python train.py --model="self-supervised image encoder" --dataset="telescope images of galaxies (Galaxy Zoo DECaLS)" --train_examples=88335 --image_size=48 --crop_scale_min=0.4 --horizontal_flip=true --color_jitter=0.6 --method="vicreg" --arch="vgg" --norm="batchnorm" --hidden_act="relu" --depths=[3, 3, 3] --kernel_size=3 --stem="deep" --widths=[64, 96, 144] --downsampling="max" --projector_hidden=512 --projector_out=512 --projector_hidden_layers=2 --init="trunc_normal_002" --optimizer="muon" --muon_scale="original" --learning_rate=0.021 --momentum=0.95 --nesterov=true --orthogonalizer="newton_schulz_5" --adamw_lr_other_params=0.00077 --max_grad_norm=5.0 --ema_decay=0.999 --max_steps=16400 --batch_size=256 --epochs=47.5 --lr_schedule="cosine" --final_lr_fraction=0.01 --warmup_steps=320 --weight_decay=0.009 --adamw_weight_decay_other_params=0.01
Rows from block 2, named by matrix and row number. Each number is 200 + 20 x the weight over its row's rms, rounded and kept within 0 to 999. All counts start at 0. After the name is the row's rms in percent of the matrix's.
# conv: 3x3 conv (model.blocks.2.conv.weight, 64x64x3x3), inputs 13-25, a 3x3 kernel for each
conv.3,096,202,255,231,233,215,166,214,157,137,187,238,237,183,219,235,217,210,215,212,183,203,204,199,219,207,199,183,202,167,184,201,181,190,199,220,212,195,205,227,171,178,174,184,171,168,194,194,187,194,178,179,207,188,188,193,190,215,202,222,236,229,235,215,213,190,185,197,173,176,155,170,198,196,193,197,185,185,184,177,173,168,190,208,194,189,207,226,192,204,206,190,148,156,186,160,172,201,172,200,217,253,219,197,190,192,189,185,180,200,219,202,188,199,178,180,184,182
conv.4,095,171,174,188,226,190,189,255,221,198,202,216,226,197,201,201,178,180,203,161,173,219,194,152,163,240,193,156,208,193,208,182,178,196,196,183,211,234,200,186,233,222,216,221,235,202,212,200,181,188,192,188,176,196,192,194,176,185,203,187,171,223,184,154,191,185,193,204,179,208,223,185,194,210,230,178,184,194,189,217,196,195,175,198,205,176,180,190,219,179,193,218,181,166,200,172,161,198,181,176,185,224,225,195,204,241,200,195,220,181,231,243,167,178,206,195,174,203
conv.5,100,203,196,214,164,163,208,205,184,233,180,176,182,174,174,171,161,178,177,213,206,183,196,162,159,151,135,162,181,205,192,187,205,193,185,182,214,190,181,197,190,197,192,188,193,193,204,204,198,218,205,186,231,228,183,206,215,227,189,186,188,177,159,191,166,171,172,171,158,163,176,171,167,202,195,204,205,185,198,203,203,172,214,221,199,205,193,225,208,221,207,191,204,203,186,193,172,173,186,178,202,198,214,194,186,207,159,147,198,197,218,210,230,214,201,179,203,198
conv.6,087,188,181,193,204,189,199,174,184,192,166,177,187,182,196,211,184,200,219,218,214,188,201,196,209,224,207,192,218,234,226,213,214,223,213,232,226,212,196,202,224,203,207,236,214,246,216,206,213,209,210,219,213,213,204,185,202,184,184,189,190,181,182,197,218,251,221,228,242,226,241,236,242,211,186,197,193,200,208,185,195,182,192,214,194,210,202,196,212,214,205,187,172,187,171,168,167,187,177,179,206,189,204,190,185,209,195,189,202,172,163,165,195,162,189,187,189,187
conv.7,112,217,215,240,194,214,219,185,206,202,210,207,180,170,158,170,183,161,192,103,177,198,194,183,153,142,167,190,181,178,214,202,173,173,190,179,214,207,215,200,210,215,188,194,205,191,220,244,198,173,196,201,200,170,174,138,199,222,222,202,201,221,171,209,232,200,200,230,219,206,213,241,220,190,184,180,184,201,198,214,208,194,146,176,189,172,199,196,222,205,190,193,168,185,187,169,196,199,182,206,185,179,207,197,198,191,224,201,206,189,231,220,203,191,203,236,194,205
conv.8,112,190,208,211,181,192,208,169,163,175,195,171,172,190,179,162,206,200,215,202,220,218,201,219,231,171,154,133,192,182,194,183,160,177,225,209,205,208,214,205,188,192,187,203,205,188,191,165,182,215,210,209,219,241,266,212,221,214,218,220,234,190,192,190,211,223,236,198,210,220,175,173,150,190,202,196,233,223,252,189,182,215,201,199,177,243,267,260,195,208,199,221,214,214,183,176,167,205,202,205,196,192,194,225,251,264,190,179,175,185,201,187,214,237,234,179,181,201
conv.9,107,194,180,266,168,181,259,173,181,230,212,199,172,216,192,146,184,187,180,186,222,203,168,198,243,210,196,211,204,193,203,213,187,183,209,200,176,176,167,172,203,180,181,206,201,183,202,187,194,209,210,187,209,209,203,193,200,203,188,211,215,208,204,194,182,186,194,199,174,194,217,196,212,184,192,209,151,190,212,148,181,194,190,223,230,174,224,237,172,219,242,214,206,176,212,190,165,197,191,157,199,192,206,169,209,217,190,189,189,196,216,197,208,221,208,186,188,220
conv.10,087,162,174,205,168,186,205,177,162,194,169,175,199,187,190,198,202,194,195,198,215,205,224,233,211,236,220,203,192,186,184,194,201,197,181,186,172,185,207,191,187,208,219,205,209,201,218,201,203,200,219,213,214,202,198,215,223,207,196,189,191,159,177,174,222,228,193,208,211,183,199,199,151,197,211,208,167,198,191,159,177,184,209,210,213,203,215,206,202,207,203,183,202,205,193,209,192,203,203,189,203,206,207,197,194,192,201,188,190,183,180,187,175,209,183,195,194,209
conv.11,093,176,174,192,190,170,184,251,198,175,231,221,211,217,218,207,209,191,198,232,230,229,246,230,226,219,198,215,207,223,228,208,215,220,194,187,201,209,199,176,175,190,200,190,198,198,213,197,203,212,206,204,190,206,189,156,150,159,151,156,156,192,205,230,167,162,188,193,189,195,192,191,187,200,211,198,195,185,185,185,201,197,217,204,187,203,204,209,200,202,212,223,230,191,244,253,227,228,189,202,188,181,176,200,197,203,209,194,217,200,197,240,180,197,212,183,178,199
conv.12,111,228,220,213,210,194,151,232,216,160,181,174,193,179,175,235,182,186,251,171,206,182,230,188,119,198,154,174,193,186,202,183,229,240,170,193,196,200,190,204,189,202,207,181,221,248,191,183,202,185,194,239,198,204,219,193,209,211,222,178,184,218,157,210,191,210,191,216,179,175,206,200,210,203,200,186,224,217,208,224,220,176,175,204,225,206,208,194,197,185,141,217,201,198,194,184,234,160,168,222,196,186,209,202,199,212,221,196,205,194,177,210,169,179,215,173,185,165
conv.13,110,183,197,213,171,178,181,181,200,228,163,163,194,188,209,214,221,229,223,227,249,229,167,180,170,199,187,214,193,202,204,202,214,220,173,186,193,171,171,178,185,184,190,189,192,190,224,210,209,238,236,231,207,223,210,238,236,210,187,198,182,190,192,192,209,217,209,165,143,139,186,149,164,231,223,239,200,204,197,181,172,170,251,239,230,210,217,207,171,168,180,173,178,170,203,196,193,192,184,198,211,237,233,202,196,171,183,176,164,240,221,215,210,191,211,169,183,189
conv.14,116,200,168,163,196,195,218,198,203,208,194,237,219,184,198,177,189,172,163,194,145,153,207,224,204,202,210,199,189,185,180,177,198,194,174,179,178,175,175,188,211,216,206,199,202,207,210,208,222,181,153,171,198,211,217,169,153,164,188,204,188,207,194,182,197,200,163,215,223,248,228,216,214,178,186,185,215,204,194,199,223,223,160,161,172,206,190,169,228,237,240,182,211,184,194,193,176,202,196,161,205,178,172,224,203,196,223,248,242,194,204,225,193,187,178,206,217,204
conv.15,111,190,180,157,213,206,173,218,206,186,170,179,215,165,164,236,167,170,224,216,184,193,221,171,221,207,207,205,195,213,198,188,189,189,197,205,205,170,220,207,158,229,228,147,218,208,179,197,222,207,182,204,207,184,185,194,181,221,182,150,217,183,169,208,183,204,230,171,203,202,189,214,220,215,222,197,229,221,172,236,213,174,252,186,155,259,192,155,226,198,174,190,176,202,183,196,205,188,201,194,197,208,202,202,201,214,195,216,215,207,147,202,199,166,195,204,186,188
conv.16,095,243,220,259,224,207,226,172,174,193,203,214,186,222,198,187,207,171,179,249,224,215,219,177,175,165,157,162,172,171,163,205,207,189,225,228,190,233,232,264,230,219,208,258,250,217,175,180,186,187,195,196,192,189,209,229,212,204,205,203,196,181,204,206,233,220,226,219,207,192,185,189,176,212,220,193,228,215,189,196,181,165,226,213,200,220,212,204,202,202,195,182,185,200,182,197,214,214,240,222,238,230,205,243,217,209,217,193,193,234,236,200,219,212,196,201,185,177
conv.17,083,212,200,207,218,196,209,179,192,211,186,174,185,180,169,191,179,159,195,213,201,213,204,193,200,190,205,190,228,219,210,222,230,210,205,209,196,189,193,218,197,178,211,205,203,206,196,179,185,203,175,176,197,174,182,194,199,227,176,202,207,159,191,216,221,244,234,201,211,224,195,195,211,224,199,203,206,204,203,211,208,206,209,214,228,206,222,218,197,201,207,238,226,213,228,215,200,226,217,185,235,244,236,233,237,246,223,243,231,212,220,208,223,220,226,210,218,222
conv.18,116,215,213,168,183,214,180,198,224,195,204,182,189,191,162,193,210,174,153,200,216,207,162,247,147,192,228,162,196,177,202,174,186,218,191,187,211,197,187,204,201,167,224,182,178,226,223,180,204,188,176,216,188,208,180,194,193,210,209,213,163,206,215,142,196,206,191,199,221,202,198,193,211,186,203,194,189,227,222,170,257,222,188,217,183,191,236,162,170,292,155,209,195,187,215,185,176,206,163,160,184,194,219,198,192,195,197,197,202,202,194,172,207,196,153,201,246,169
conv.19,095,248,201,215,235,223,215,231,231,227,222,247,246,246,216,258,194,207,226,166,166,170,177,135,169,189,150,180,211,192,201,168,191,175,174,177,195,242,222,206,203,195,170,203,199,186,223,229,188,197,195,221,217,209,209,193,177,189,181,187,196,193,173,203,192,158,197,230,190,187,248,227,226,196,193,212,195,198,189,209,222,221,197,183,207,197,193,194,188,198,178,201,204,213,188,205,230,171,165,183,198,207,203,179,155,207,192,181,201,228,181,186,216,197,192,189,198,200
conv.20,103,190,177,180,182,178,192,175,175,215,221,201,203,206,211,188,188,210,195,221,154,212,166,179,204,164,194,247,200,199,201,208,189,191,248,196,186,188,210,216,226,204,190,227,200,184,219,221,192,216,195,155,219,207,197,231,225,256,192,231,225,203,217,227,196,218,241,168,206,248,146,214,249,184,220,204,199,191,189,172,149,194,209,175,193,188,186,218,209,181,195,206,216,183,211,191,163,210,204,211,175,185,194,191,213,231,205,213,207,163,190,183,191,181,176,182,161,185
conv.21,083,203,189,177,172,181,205,149,180,244,208,209,205,198,180,194,210,199,207,216,211,207,209,193,192,207,209,188,187,193,199,185,182,187,210,220,208,191,184,213,201,203,249,200,210,239,217,226,215,207,202,196,193,205,204,211,185,194,183,188,194,205,192,181,221,217,195,224,221,196,218,225,205,236,198,184,194,168,194,189,197,213,220,206,188,204,201,198,221,214,209,217,195,192,217,184,191,206,183,195,171,177,185,183,170,182,170,176,202,201,183,183,196,192,200,182,190,206
conv.22,107,179,214,200,212,210,170,189,161,180,172,183,214,157,226,235,186,220,203,205,170,158,184,148,172,164,193,217,199,218,213,198,195,203,218,175,166,145,167,220,197,202,216,185,212,220,183,208,208,198,219,192,205,176,200,190,164,198,137,156,221,155,218,212,192,183,186,191,167,197,187,208,262,229,189,198,195,174,212,208,183,212,223,213,195,199,191,163,218,178,197,190,195,226,159,182,212,185,219,197,203,201,178,189,198,175,211,217,216,189,202,200,219,215,179,208,188,185
conv.23,089,203,210,230,199,199,233,194,215,252,204,191,187,188,188,205,192,225,209,173,190,189,184,203,191,193,200,213,190,181,193,201,196,195,219,215,210,181,191,197,239,239,217,237,247,231,199,224,216,171,211,220,193,185,197,193,210,213,181,176,179,187,176,180,194,194,205,179,189,211,204,200,202,178,185,180,190,197,195,224,235,242,190,183,192,192,194,192,191,189,187,203,199,188,194,179,172,204,175,165,192,197,191,224,239,203,214,242,236,182,175,167,195,216,188,201,190,204
conv.24,102,196,201,179,225,207,188,217,240,220,204,178,214,205,188,173,247,237,223,181,187,156,185,194,211,190,182,198,194,209,211,204,201,186,181,199,189,213,200,214,201,179,191,176,165,164,210,203,226,271,214,212,206,239,215,209,194,188,231,201,182,241,227,206,187,197,184,169,169,183,191,189,173,195,236,198,165,214,240,167,169,208,205,210,202,200,220,215,202,186,208,181,176,195,197,179,190,218,229,207,228,207,197,205,219,210,163,164,183,186,186,176,185,180,187,184,184,195
conv.25,100,195,189,190,211,206,177,223,185,183,204,223,181,264,188,227,214,225,218,180,213,212,167,203,193,200,196,222,204,201,195,204,216,225,174,197,191,199,171,175,223,227,221,218,201,205,224,180,205,189,222,179,205,195,195,180,185,213,202,242,221,209,225,209,215,212,199,217,208,218,211,217,211,222,199,189,218,196,198,192,189,178,186,239,194,187,191,204,203,203,221,178,156,164,197,195,176,189,178,195,219,230,228,191,197,170,189,180,178,178,236,203,178,191,172,159,185,174
conv.26,086,191,193,182,210,203,198,223,213,211,185,202,226,171,181,202,178,181,196,220,206,205,191,178,194,206,203,199,188,196,192,184,185,187,195,187,179,262,237,234,253,234,205,246,234,207,164,173,198,195,169,190,214,196,196,189,179,199,183,176,169,189,168,176,170,173,164,162,154,170,161,150,172,203,213,223,250,256,249,234,235,211,188,196,192,190,185,194,204,180,175,193,190,193,192,211,217,170,199,210,238,225,177,219,222,181,188,208,168,195,185,188,208,193,198,216,206,199
conv.27,095,245,248,208,212,197,189,241,207,199,199,214,177,162,207,189,193,202,165,198,184,173,187,191,207,175,172,180,198,183,178,212,204,184,203,207,216,177,185,184,184,189,207,185,184,200,213,219,206,228,233,205,210,219,189,231,226,193,192,169,184,187,160,178,187,220,192,181,204,196,150,158,153,202,213,201,215,216,225,218,229,200,208,204,192,203,206,206,185,207,207,200,174,158,181,171,135,156,175,141,168,190,209,157,189,218,158,150,204,181,179,176,161,199,205,160,220,200
conv.28,096,156,136,154,207,193,180,210,244,222,191,212,215,178,194,192,195,194,187,195,181,179,221,188,170,220,217,203,214,205,184,192,190,170,176,175,141,173,197,212,216,199,190,216,205,187,217,208,207,217,193,189,189,213,211,197,194,195,197,195,191,198,222,227,178,187,174,225,185,151,208,211,177,200,179,192,176,190,191,193,192,170,179,171,180,193,189,218,207,209,222,235,222,219,202,199,213,181,175,213,169,166,219,170,193,228,209,210,200,169,172,184,174,217,186,188,181,188
conv.29,101,213,191,199,177,199,217,185,207,193,190,225,196,217,238,209,232,218,210,228,222,231,226,214,223,188,180,195,265,253,246,240,253,256,250,242,229,211,215,213,237,234,211,232,222,219,203,200,202,202,181,170,212,176,176,208,204,211,190,189,203,192,200,199,201,201,185,188,181,171,190,180,181,189,180,195,175,195,186,182,184,176,198,185,219,182,159,189,201,202,211,233,224,157,209,197,179,194,201,171,193,213,197,184,205,191,192,210,189,212,201,189,203,177,188,203,218,214
conv.30,111,171,131,185,195,159,196,189,197,221,202,213,198,182,210,207,197,180,184,221,141,235,210,181,204,200,205,201,203,208,176,195,209,180,198,222,212,223,239,193,208,246,184,191,205,197,180,213,200,192,181,204,187,193,193,185,202,230,169,195,230,168,184,183,207,189,201,224,215,214,216,203,200,227,160,171,237,157,183,219,189,182,218,132,248,216,149,238,210,184,215,186,233,233,190,221,220,193,212,215,201,191,207,212,195,197,222,213,192,185,180,243,194,153,220,184,184,205
conv.31,088,185,182,205,206,232,235,223,232,217,187,187,190,189,205,188,230,211,212,194,191,186,212,216,203,194,198,198,202,191,198,225,216,199,192,185,174,193,194,186,222,231,201,239,233,208,191,190,194,188,187,179,197,190,192,214,217,220,236,240,246,229,237,248,209,213,182,231,218,221,224,231,242,193,196,179,225,238,230,236,253,260,200,180,181,200,175,196,194,203,200,207,202,187,187,194,185,190,202,184,193,193,186,199,177,173,193,197,189,170,185,193,170,165,169,176,166,179
conv.32,090,186,232,227,223,259,261,219,257,275,197,204,194,230,227,193,209,221,196,198,177,176,213,162,170,231,185,152,200,185,186,202,187,196,202,193,193,194,206,194,206,219,217,214,228,215,175,208,209,196,197,221,224,195,187,202,208,201,206,232,203,192,198,165,223,200,218,210,208,224,210,226,227,206,188,172,203,197,198,182,192,201,181,182,191,183,160,197,180,190,196,184,181,191,199,174,170,194,169,170,224,196,169,225,187,163,206,211,167,192,190,191,185,215,196,179,186,230
conv.33,101,209,211,233,220,216,218,214,216,203,165,166,178,164,150,185,172,174,192,156,185,210,185,207,202,194,218,223,221,182,172,244,195,184,208,202,186,196,188,210,207,198,190,204,201,229,198,190,197,191,180,177,186,172,194,206,189,178,225,204,184,218,185,179,209,227,211,213,219,220,208,191,198,241,228,231,205,205,197,223,209,205,195,201,223,204,189,225,183,199,214,215,185,164,193,185,172,194,190,182,179,200,182,189,201,192,200,193,183,162,160,171,183,167,176,207,191,184
conv.34,110,188,194,214,196,203,221,229,225,226,221,235,195,235,235,216,214,203,204,159,174,228,189,179,199,199,211,198,211,213,212,197,185,200,184,187,205,188,196,188,171,191,211,196,188,190,190,196,196,192,213,229,175,167,201,155,175,186,184,194,192,192,206,198,156,139,162,190,177,184,245,261,230,194,192,197,181,177,165,211,191,196,187,195,195,170,150,175,189,191,188,177,193,188,196,231,202,200,204,217,172,161,177,176,142,153,212,207,198,199,196,200,159,170,204,194,186,181
conv.35,092,226,215,213,177,178,191,158,190,220,214,198,188,202,173,151,182,169,188,232,223,195,208,205,200,192,196,182,221,233,211,189,195,189,185,167,164,195,210,196,211,219,207,228,211,194,197,187,198,187,187,209,190,198,193,186,180,168,201,216,185,192,209,205,170,189,173,148,173,163,162,176,161,212,218,184,214,228,220,198,195,204,205,241,206,221,211,206,214,206,199,162,168,184,178,193,198,182,190,184,254,248,205,227,225,226,210,192,188,233,229,240,217,222,219,207,193,182
conv.36,091,211,225,184,223,258,236,239,252,236,203,186,189,201,173,167,198,182,192,179,198,201,201,210,207,183,209,217,195,192,194,203,198,203,185,180,199,192,209,186,192,205,212,174,179,190,199,174,180,184,178,174,193,183,195,184,197,221,189,213,216,202,219,186,203,198,150,200,208,179,189,187,179,172,191,181,179,180,191,193,197,203,218,198,192,235,222,200,216,229,213,222,205,191,178,157,160,171,162,184,177,194,207,198,231,225,192,207,195,194,209,215,196,209,179,202,192,176
conv.37,090,224,193,185,195,178,204,163,168,193,225,228,204,213,203,197,184,185,175,197,203,193,205,209,210,226,202,199,195,210,207,218,229,216,187,179,189,195,188,192,197,227,220,197,223,224,205,199,194,213,215,196,226,210,214,187,204,221,164,185,201,177,169,178,209,187,184,199,188,204,171,176,181,192,179,211,191,199,210,191,226,229,207,203,205,204,198,231,205,187,198,197,189,188,156,164,156,155,161,159,232,245,201,247,233,221,240,228,214,176,212,177,197,214,191,182,187,202
conv.38,099,183,196,177,168,194,193,174,178,207,182,167,172,169,156,175,206,207,191,185,205,179,227,211,155,230,225,171,170,191,203,203,199,220,210,218,208,154,172,203,178,172,193,153,166,196,195,176,171,192,170,175,181,181,196,177,203,199,180,192,187,200,190,185,189,210,167,177,239,194,172,195,189,230,205,183,215,198,178,212,205,206,234,225,197,224,219,202,231,213,207,210,203,202,196,192,176,227,206,187,189,208,187,220,224,180,209,205,180,214,227,190,244,239,169,228,206,166
conv.39,090,150,174,174,167,185,194,220,229,235,189,200,190,184,207,211,189,205,211,201,211,197,193,213,206,187,228,202,209,200,202,180,186,189,178,149,156,207,206,191,203,181,182,181,198,183,210,209,206,200,202,199,206,194,194,205,230,236,231,263,276,246,270,269,168,201,203,203,232,206,219,243,227,204,213,203,215,223,223,216,210,239,188,196,209,200,220,205,185,201,206,190,199,201,226,253,244,212,232,219,196,185,183,194,200,181,181,195,196,216,195,210,210,205,201,184,189,174
conv.40,104,200,199,219,201,170,204,195,230,236,197,194,204,196,212,220,196,192,198,240,216,211,166,149,182,216,220,221,217,208,217,221,209,195,178,192,169,201,213,204,198,200,201,220,209,218,220,216,241,221,240,230,209,203,197,188,184,173,164,159,174,207,215,221,189,163,177,166,163,158,187,180,198,222,215,216,196,188,171,193,202,189,196,210,197,168,154,189,200,194,191,164,141,153,176,168,179,207,199,187,219,225,209,182,162,168,190,171,162,188,211,226,191,198,209,173,190,179
conv.41,114,201,215,211,200,214,223,196,214,224,187,198,159,180,247,195,208,179,196,187,139,201,159,168,176,171,196,153,168,189,187,200,186,182,194,173,185,198,207,202,188,210,213,189,187,212,182,254,189,242,118,239,208,225,226,224,206,221,205,196,237,191,235,192,224,183,195,191,250,196,208,180,209,197,191,200,192,222,190,178,198,216,210,204,216,231,157,192,178,210,186,209,199,185,194,206,203,214,211,195,191,216,189,213,162,193,194,252,155,199,186,201,225,186,201,203,218,192
conv.42,097,182,232,246,188,203,261,180,199,237,198,180,215,216,171,195,197,171,183,190,207,193,176,184,193,170,177,171,237,228,179,208,227,215,200,209,210,182,148,156,211,167,167,195,186,158,209,188,198,208,184,213,189,202,213,214,214,193,202,226,205,171,213,201,189,219,219,209,206,228,218,197,183,183,181,166,210,217,196,178,194,199,171,195,228,171,219,211,185,202,203,183,205,200,188,199,194,156,187,188,206,204,202,190,191,208,194,171,213,219,211,205,199,199,197,208,193,209
conv.43,097,180,212,232,204,241,228,222,213,173,220,201,186,206,202,168,194,207,194,140,170,182,163,164,202,181,176,202,213,193,183,195,173,188,216,187,194,195,223,215,201,231,249,189,239,242,196,201,206,212,219,209,197,212,210,163,156,163,175,177,187,199,191,200,165,214,219,193,209,219,193,187,197,198,221,199,185,189,209,189,197,180,192,206,198,195,221,215,198,197,203,198,197,196,210,186,169,213,177,171,194,174,173,198,200,190,197,191,203,182,184,200,205,227,224,181,213,209
conv.44,109,213,200,179,206,164,181,202,189,204,181,183,162,154,138,139,171,139,154,209,169,178,171,153,164,202,150,200,176,189,196,182,281,203,200,202,179,210,192,201,200,195,211,210,208,210,198,223,213,210,235,229,220,254,206,204,207,221,202,213,203,238,204,188,219,212,229,216,193,207,217,179,180,203,206,193,181,183,207,181,200,199,204,179,211,189,175,180,193,200,185,205,218,198,207,201,176,197,197,163,228,198,200,198,169,189,186,175,213,223,191,195,237,188,168,172,190,209
conv.45,084,202,225,206,208,225,183,198,201,187,200,180,175,192,169,171,202,194,202,219,198,193,222,214,201,185,221,220,200,213,210,169,179,188,182,184,169,198,218,209,224,203,195,226,202,175,213,186,178,188,195,181,192,184,185,224,232,223,209,219,212,193,204,199,226,226,236,180,202,211,144,171,206,179,200,199,178,192,202,210,197,207,208,201,219,201,201,216,215,219,207,202,213,214,201,197,197,214,210,203,223,247,229,237,225,200,234,237,218,208,196,187,209,206,196,203,230,190
conv.46,105,181,175,196,179,177,206,202,191,207,244,209,235,233,228,207,211,212,208,188,190,172,182,187,205,190,145,122,211,221,191,200,176,211,203,196,171,176,159,159,178,163,180,152,154,194,212,220,240,206,228,173,201,185,217,218,225,215,201,201,184,200,153,174,214,209,232,229,178,197,211,183,142,190,209,227,184,217,218,205,224,220,190,190,204,191,179,215,197,185,202,238,204,210,221,193,182,209,207,169,170,191,187,169,183,190,199,174,187,206,208,209,211,220,228,187,204,205
conv.47,113,178,175,236,201,198,208,220,225,234,186,134,125,215,177,123,194,186,173,204,167,151,200,173,172,231,232,210,175,220,196,189,195,207,215,211,208,210,194,202,209,198,226,207,188,182,201,218,201,179,230,207,169,188,190,229,216,202,220,218,183,209,214,221,186,192,167,209,192,186,213,195,172,234,211,235,210,214,230,208,205,216,178,203,188,181,206,236,217,205,205,201,201,203,193,206,187,216,224,211,201,158,141,213,175,184,210,206,183,190,180,180,182,206,205,189,197,194
conv.48,096,242,212,209,226,169,184,228,167,173,184,186,201,207,214,220,190,210,221,193,215,215,179,186,180,223,218,229,189,186,159,202,238,220,191,200,215,172,144,173,205,163,155,207,138,137,190,199,190,200,205,190,198,208,189,209,197,197,215,196,183,210,174,162,205,210,201,230,209,200,225,174,178,211,188,198,208,190,188,174,174,178,211,196,207,211,192,178,204,196,169,187,206,237,184,216,239,208,236,260,229,193,190,218,187,195,224,190,203,190,217,212,180,199,210,192,203,217
conv.49,098,236,154,142,262,209,169,223,259,225,195,216,209,176,188,234,191,178,227,205,155,183,209,174,215,208,246,241,189,200,194,184,188,148,201,184,183,227,215,212,221,210,214,203,197,210,210,213,204,188,199,184,186,186,185,186,179,185,165,185,199,202,233,243,242,193,175,230,178,187,231,201,193,194,199,194,179,172,177,194,201,235,172,152,203,207,169,218,207,201,211,202,215,201,194,202,174,184,193,161,223,189,212,218,193,238,188,195,207,205,201,181,195,185,171,199,162,162
conv.50,089,178,209,197,175,172,185,157,176,195,193,208,198,197,202,197,205,186,197,216,195,217,214,195,215,201,200,202,207,204,217,191,196,198,200,197,189,207,206,190,201,183,196,206,188,210,185,180,210,195,187,202,191,192,200,201,182,180,177,175,175,176,155,148,204,208,247,180,196,213,175,193,223,225,231,246,204,242,232,196,215,193,198,215,220,210,220,214,215,204,200,212,197,180,198,180,193,211,202,201,204,224,223,211,205,208,215,194,197,238,239,203,223,213,208,211,222,210
conv.51,091,222,204,182,221,204,194,213,192,183,202,190,197,222,213,194,216,199,210,199,189,197,192,166,199,199,184,193,187,204,183,178,193,192,183,194,170,248,228,208,252,222,217,253,245,231,208,206,194,184,207,179,197,194,188,227,227,215,224,227,217,219,224,230,226,217,209,233,212,209,242,195,202,179,189,166,177,181,158,179,161,154,180,189,187,167,168,171,189,184,189,181,205,212,156,182,182,192,189,206,200,205,209,202,188,216,195,188,215,209,187,182,216,194,213,184,212,214
conv.52,102,219,178,170,150,176,208,156,158,185,196,217,220,180,185,198,203,197,189,196,182,195,209,250,201,163,152,163,206,170,189,208,219,215,203,210,203,221,208,212,187,187,182,201,187,192,211,203,209,212,192,229,232,216,215,219,226,229,231,252,222,209,200,168,226,220,197,219,208,216,217,219,228,201,186,187,210,204,228,220,208,182,244,203,228,213,207,214,197,216,209,207,209,211,190,205,201,171,182,167,219,212,202,202,196,215,177,200,189,206,203,181,181,158,167,170,189,217
conv.53,096,153,179,230,172,194,226,176,188,235,188,197,190,210,222,213,219,217,169,167,174,194,181,190,170,198,195,191,193,213,227,171,196,189,172,176,184,223,232,218,218,206,197,221,227,202,183,182,184,194,181,183,178,179,187,208,200,181,229,217,210,239,243,236,161,184,180,197,190,189,207,209,206,224,228,193,217,210,199,237,193,189,198,179,200,210,207,199,210,215,206,210,195,224,168,170,179,189,161,193,236,233,235,237,218,212,225,217,199,204,194,223,219,220,210,220,206,210
conv.54,093,203,222,210,215,190,175,194,193,182,189,204,208,182,178,196,186,186,171,166,179,208,179,212,217,187,227,183,200,198,191,170,171,185,167,179,188,202,171,168,191,175,124,196,198,201,173,170,189,166,164,199,172,187,194,228,219,241,255,255,263,238,267,264,185,193,227,210,203,206,225,203,243,199,212,217,215,222,228,214,225,191,172,188,200,169,196,215,213,191,197,215,215,203,214,188,210,191,192,208,191,204,179,204,209,210,199,212,207,242,207,183,232,197,175,201,195,186
conv.55,092,231,190,180,234,190,195,249,187,192,200,214,181,204,202,193,212,218,207,195,218,192,221,235,203,189,193,173,185,171,191,183,166,161,191,177,175,176,188,182,192,197,209,161,196,202,184,194,206,190,189,216,193,190,194,192,189,206,190,192,190,187,188,182,179,189,199,203,189,194,191,177,176,219,216,201,232,231,235,223,249,249,209,197,192,199,184,196,189,206,200,206,192,190,167,172,163,158,179,171,186,173,179,203,175,170,182,185,177,210,166,166,205,183,159,212,185,166
conv.56,096,244,213,178,229,236,223,184,205,251,204,197,190,187,200,193,187,172,185,192,220,192,202,199,209,199,235,223,195,197,195,213,189,189,211,213,199,196,215,210,174,189,211,166,200,210,190,176,201,210,181,210,206,201,204,194,187,170,207,230,243,216,260,265,178,192,195,187,228,185,184,219,209,212,223,210,210,216,245,228,252,263,236,235,214,218,238,210,228,230,212,207,179,193,176,160,196,188,162,170,228,212,183,229,244,217,212,218,222,228,214,177,201,213,199,185,179,170
conv.57,110,190,172,181,176,182,192,185,216,233,146,165,185,169,172,193,197,203,194,168,179,189,200,179,198,216,192,186,188,221,211,200,214,229,181,191,199,214,217,183,262,277,229,217,216,183,196,192,204,216,199,183,223,210,198,198,219,198,192,221,192,173,195,177,191,213,179,217,223,201,187,174,185,202,196,174,184,200,187,213,194,181,209,185,192,154,167,186,185,178,195,175,197,197,181,196,193,198,211,194,189,199,190,202,226,217,173,179,174,184,186,190,201,216,200,193,179,191
conv.58,111,196,178,170,192,198,187,193,191,184,234,185,195,220,196,236,219,224,209,179,159,168,197,201,203,188,182,202,181,180,173,165,161,167,144,149,155,227,226,210,203,188,197,189,184,177,207,194,212,182,167,191,232,241,198,198,202,218,191,205,215,206,224,225,188,168,184,219,192,188,183,189,200,217,206,202,195,186,196,209,209,214,191,189,198,189,165,182,206,228,214,210,188,221,217,203,225,215,197,218,189,200,199,173,185,207,213,217,214,193,174,190,231,214,189,224,231,232
conv.59,101,178,199,221,204,209,230,240,246,237,205,196,202,203,202,193,193,197,199,155,164,186,188,193,211,205,219,227,194,209,197,189,199,191,196,187,171,178,191,220,172,227,270,195,238,265,203,208,191,182,180,181,194,191,205,202,182,176,170,162,145,166,171,163,155,182,193,163,203,230,201,218,227,213,185,189,194,207,202,194,196,192,170,175,189,183,181,193,195,172,208,179,202,189,190,202,194,207,203,197,179,169,171,184,179,171,187,214,218,187,182,171,172,175,173,188,212,204
conv.60,111,186,227,230,190,231,216,194,206,180,174,170,202,195,192,222,194,214,213,182,182,146,223,190,200,193,163,199,212,180,188,203,192,204,223,207,211,203,199,187,195,184,185,197,190,159,196,184,193,197,181,196,215,205,191,219,203,179,204,174,186,186,164,225,193,197,211,179,188,190,172,185,183,222,217,193,226,212,189,222,206,222,156,189,188,183,236,183,200,221,191,243,205,222,224,195,193,237,176,200,160,177,168,210,192,173,172,179,189,191,223,198,191,241,199,207,205,195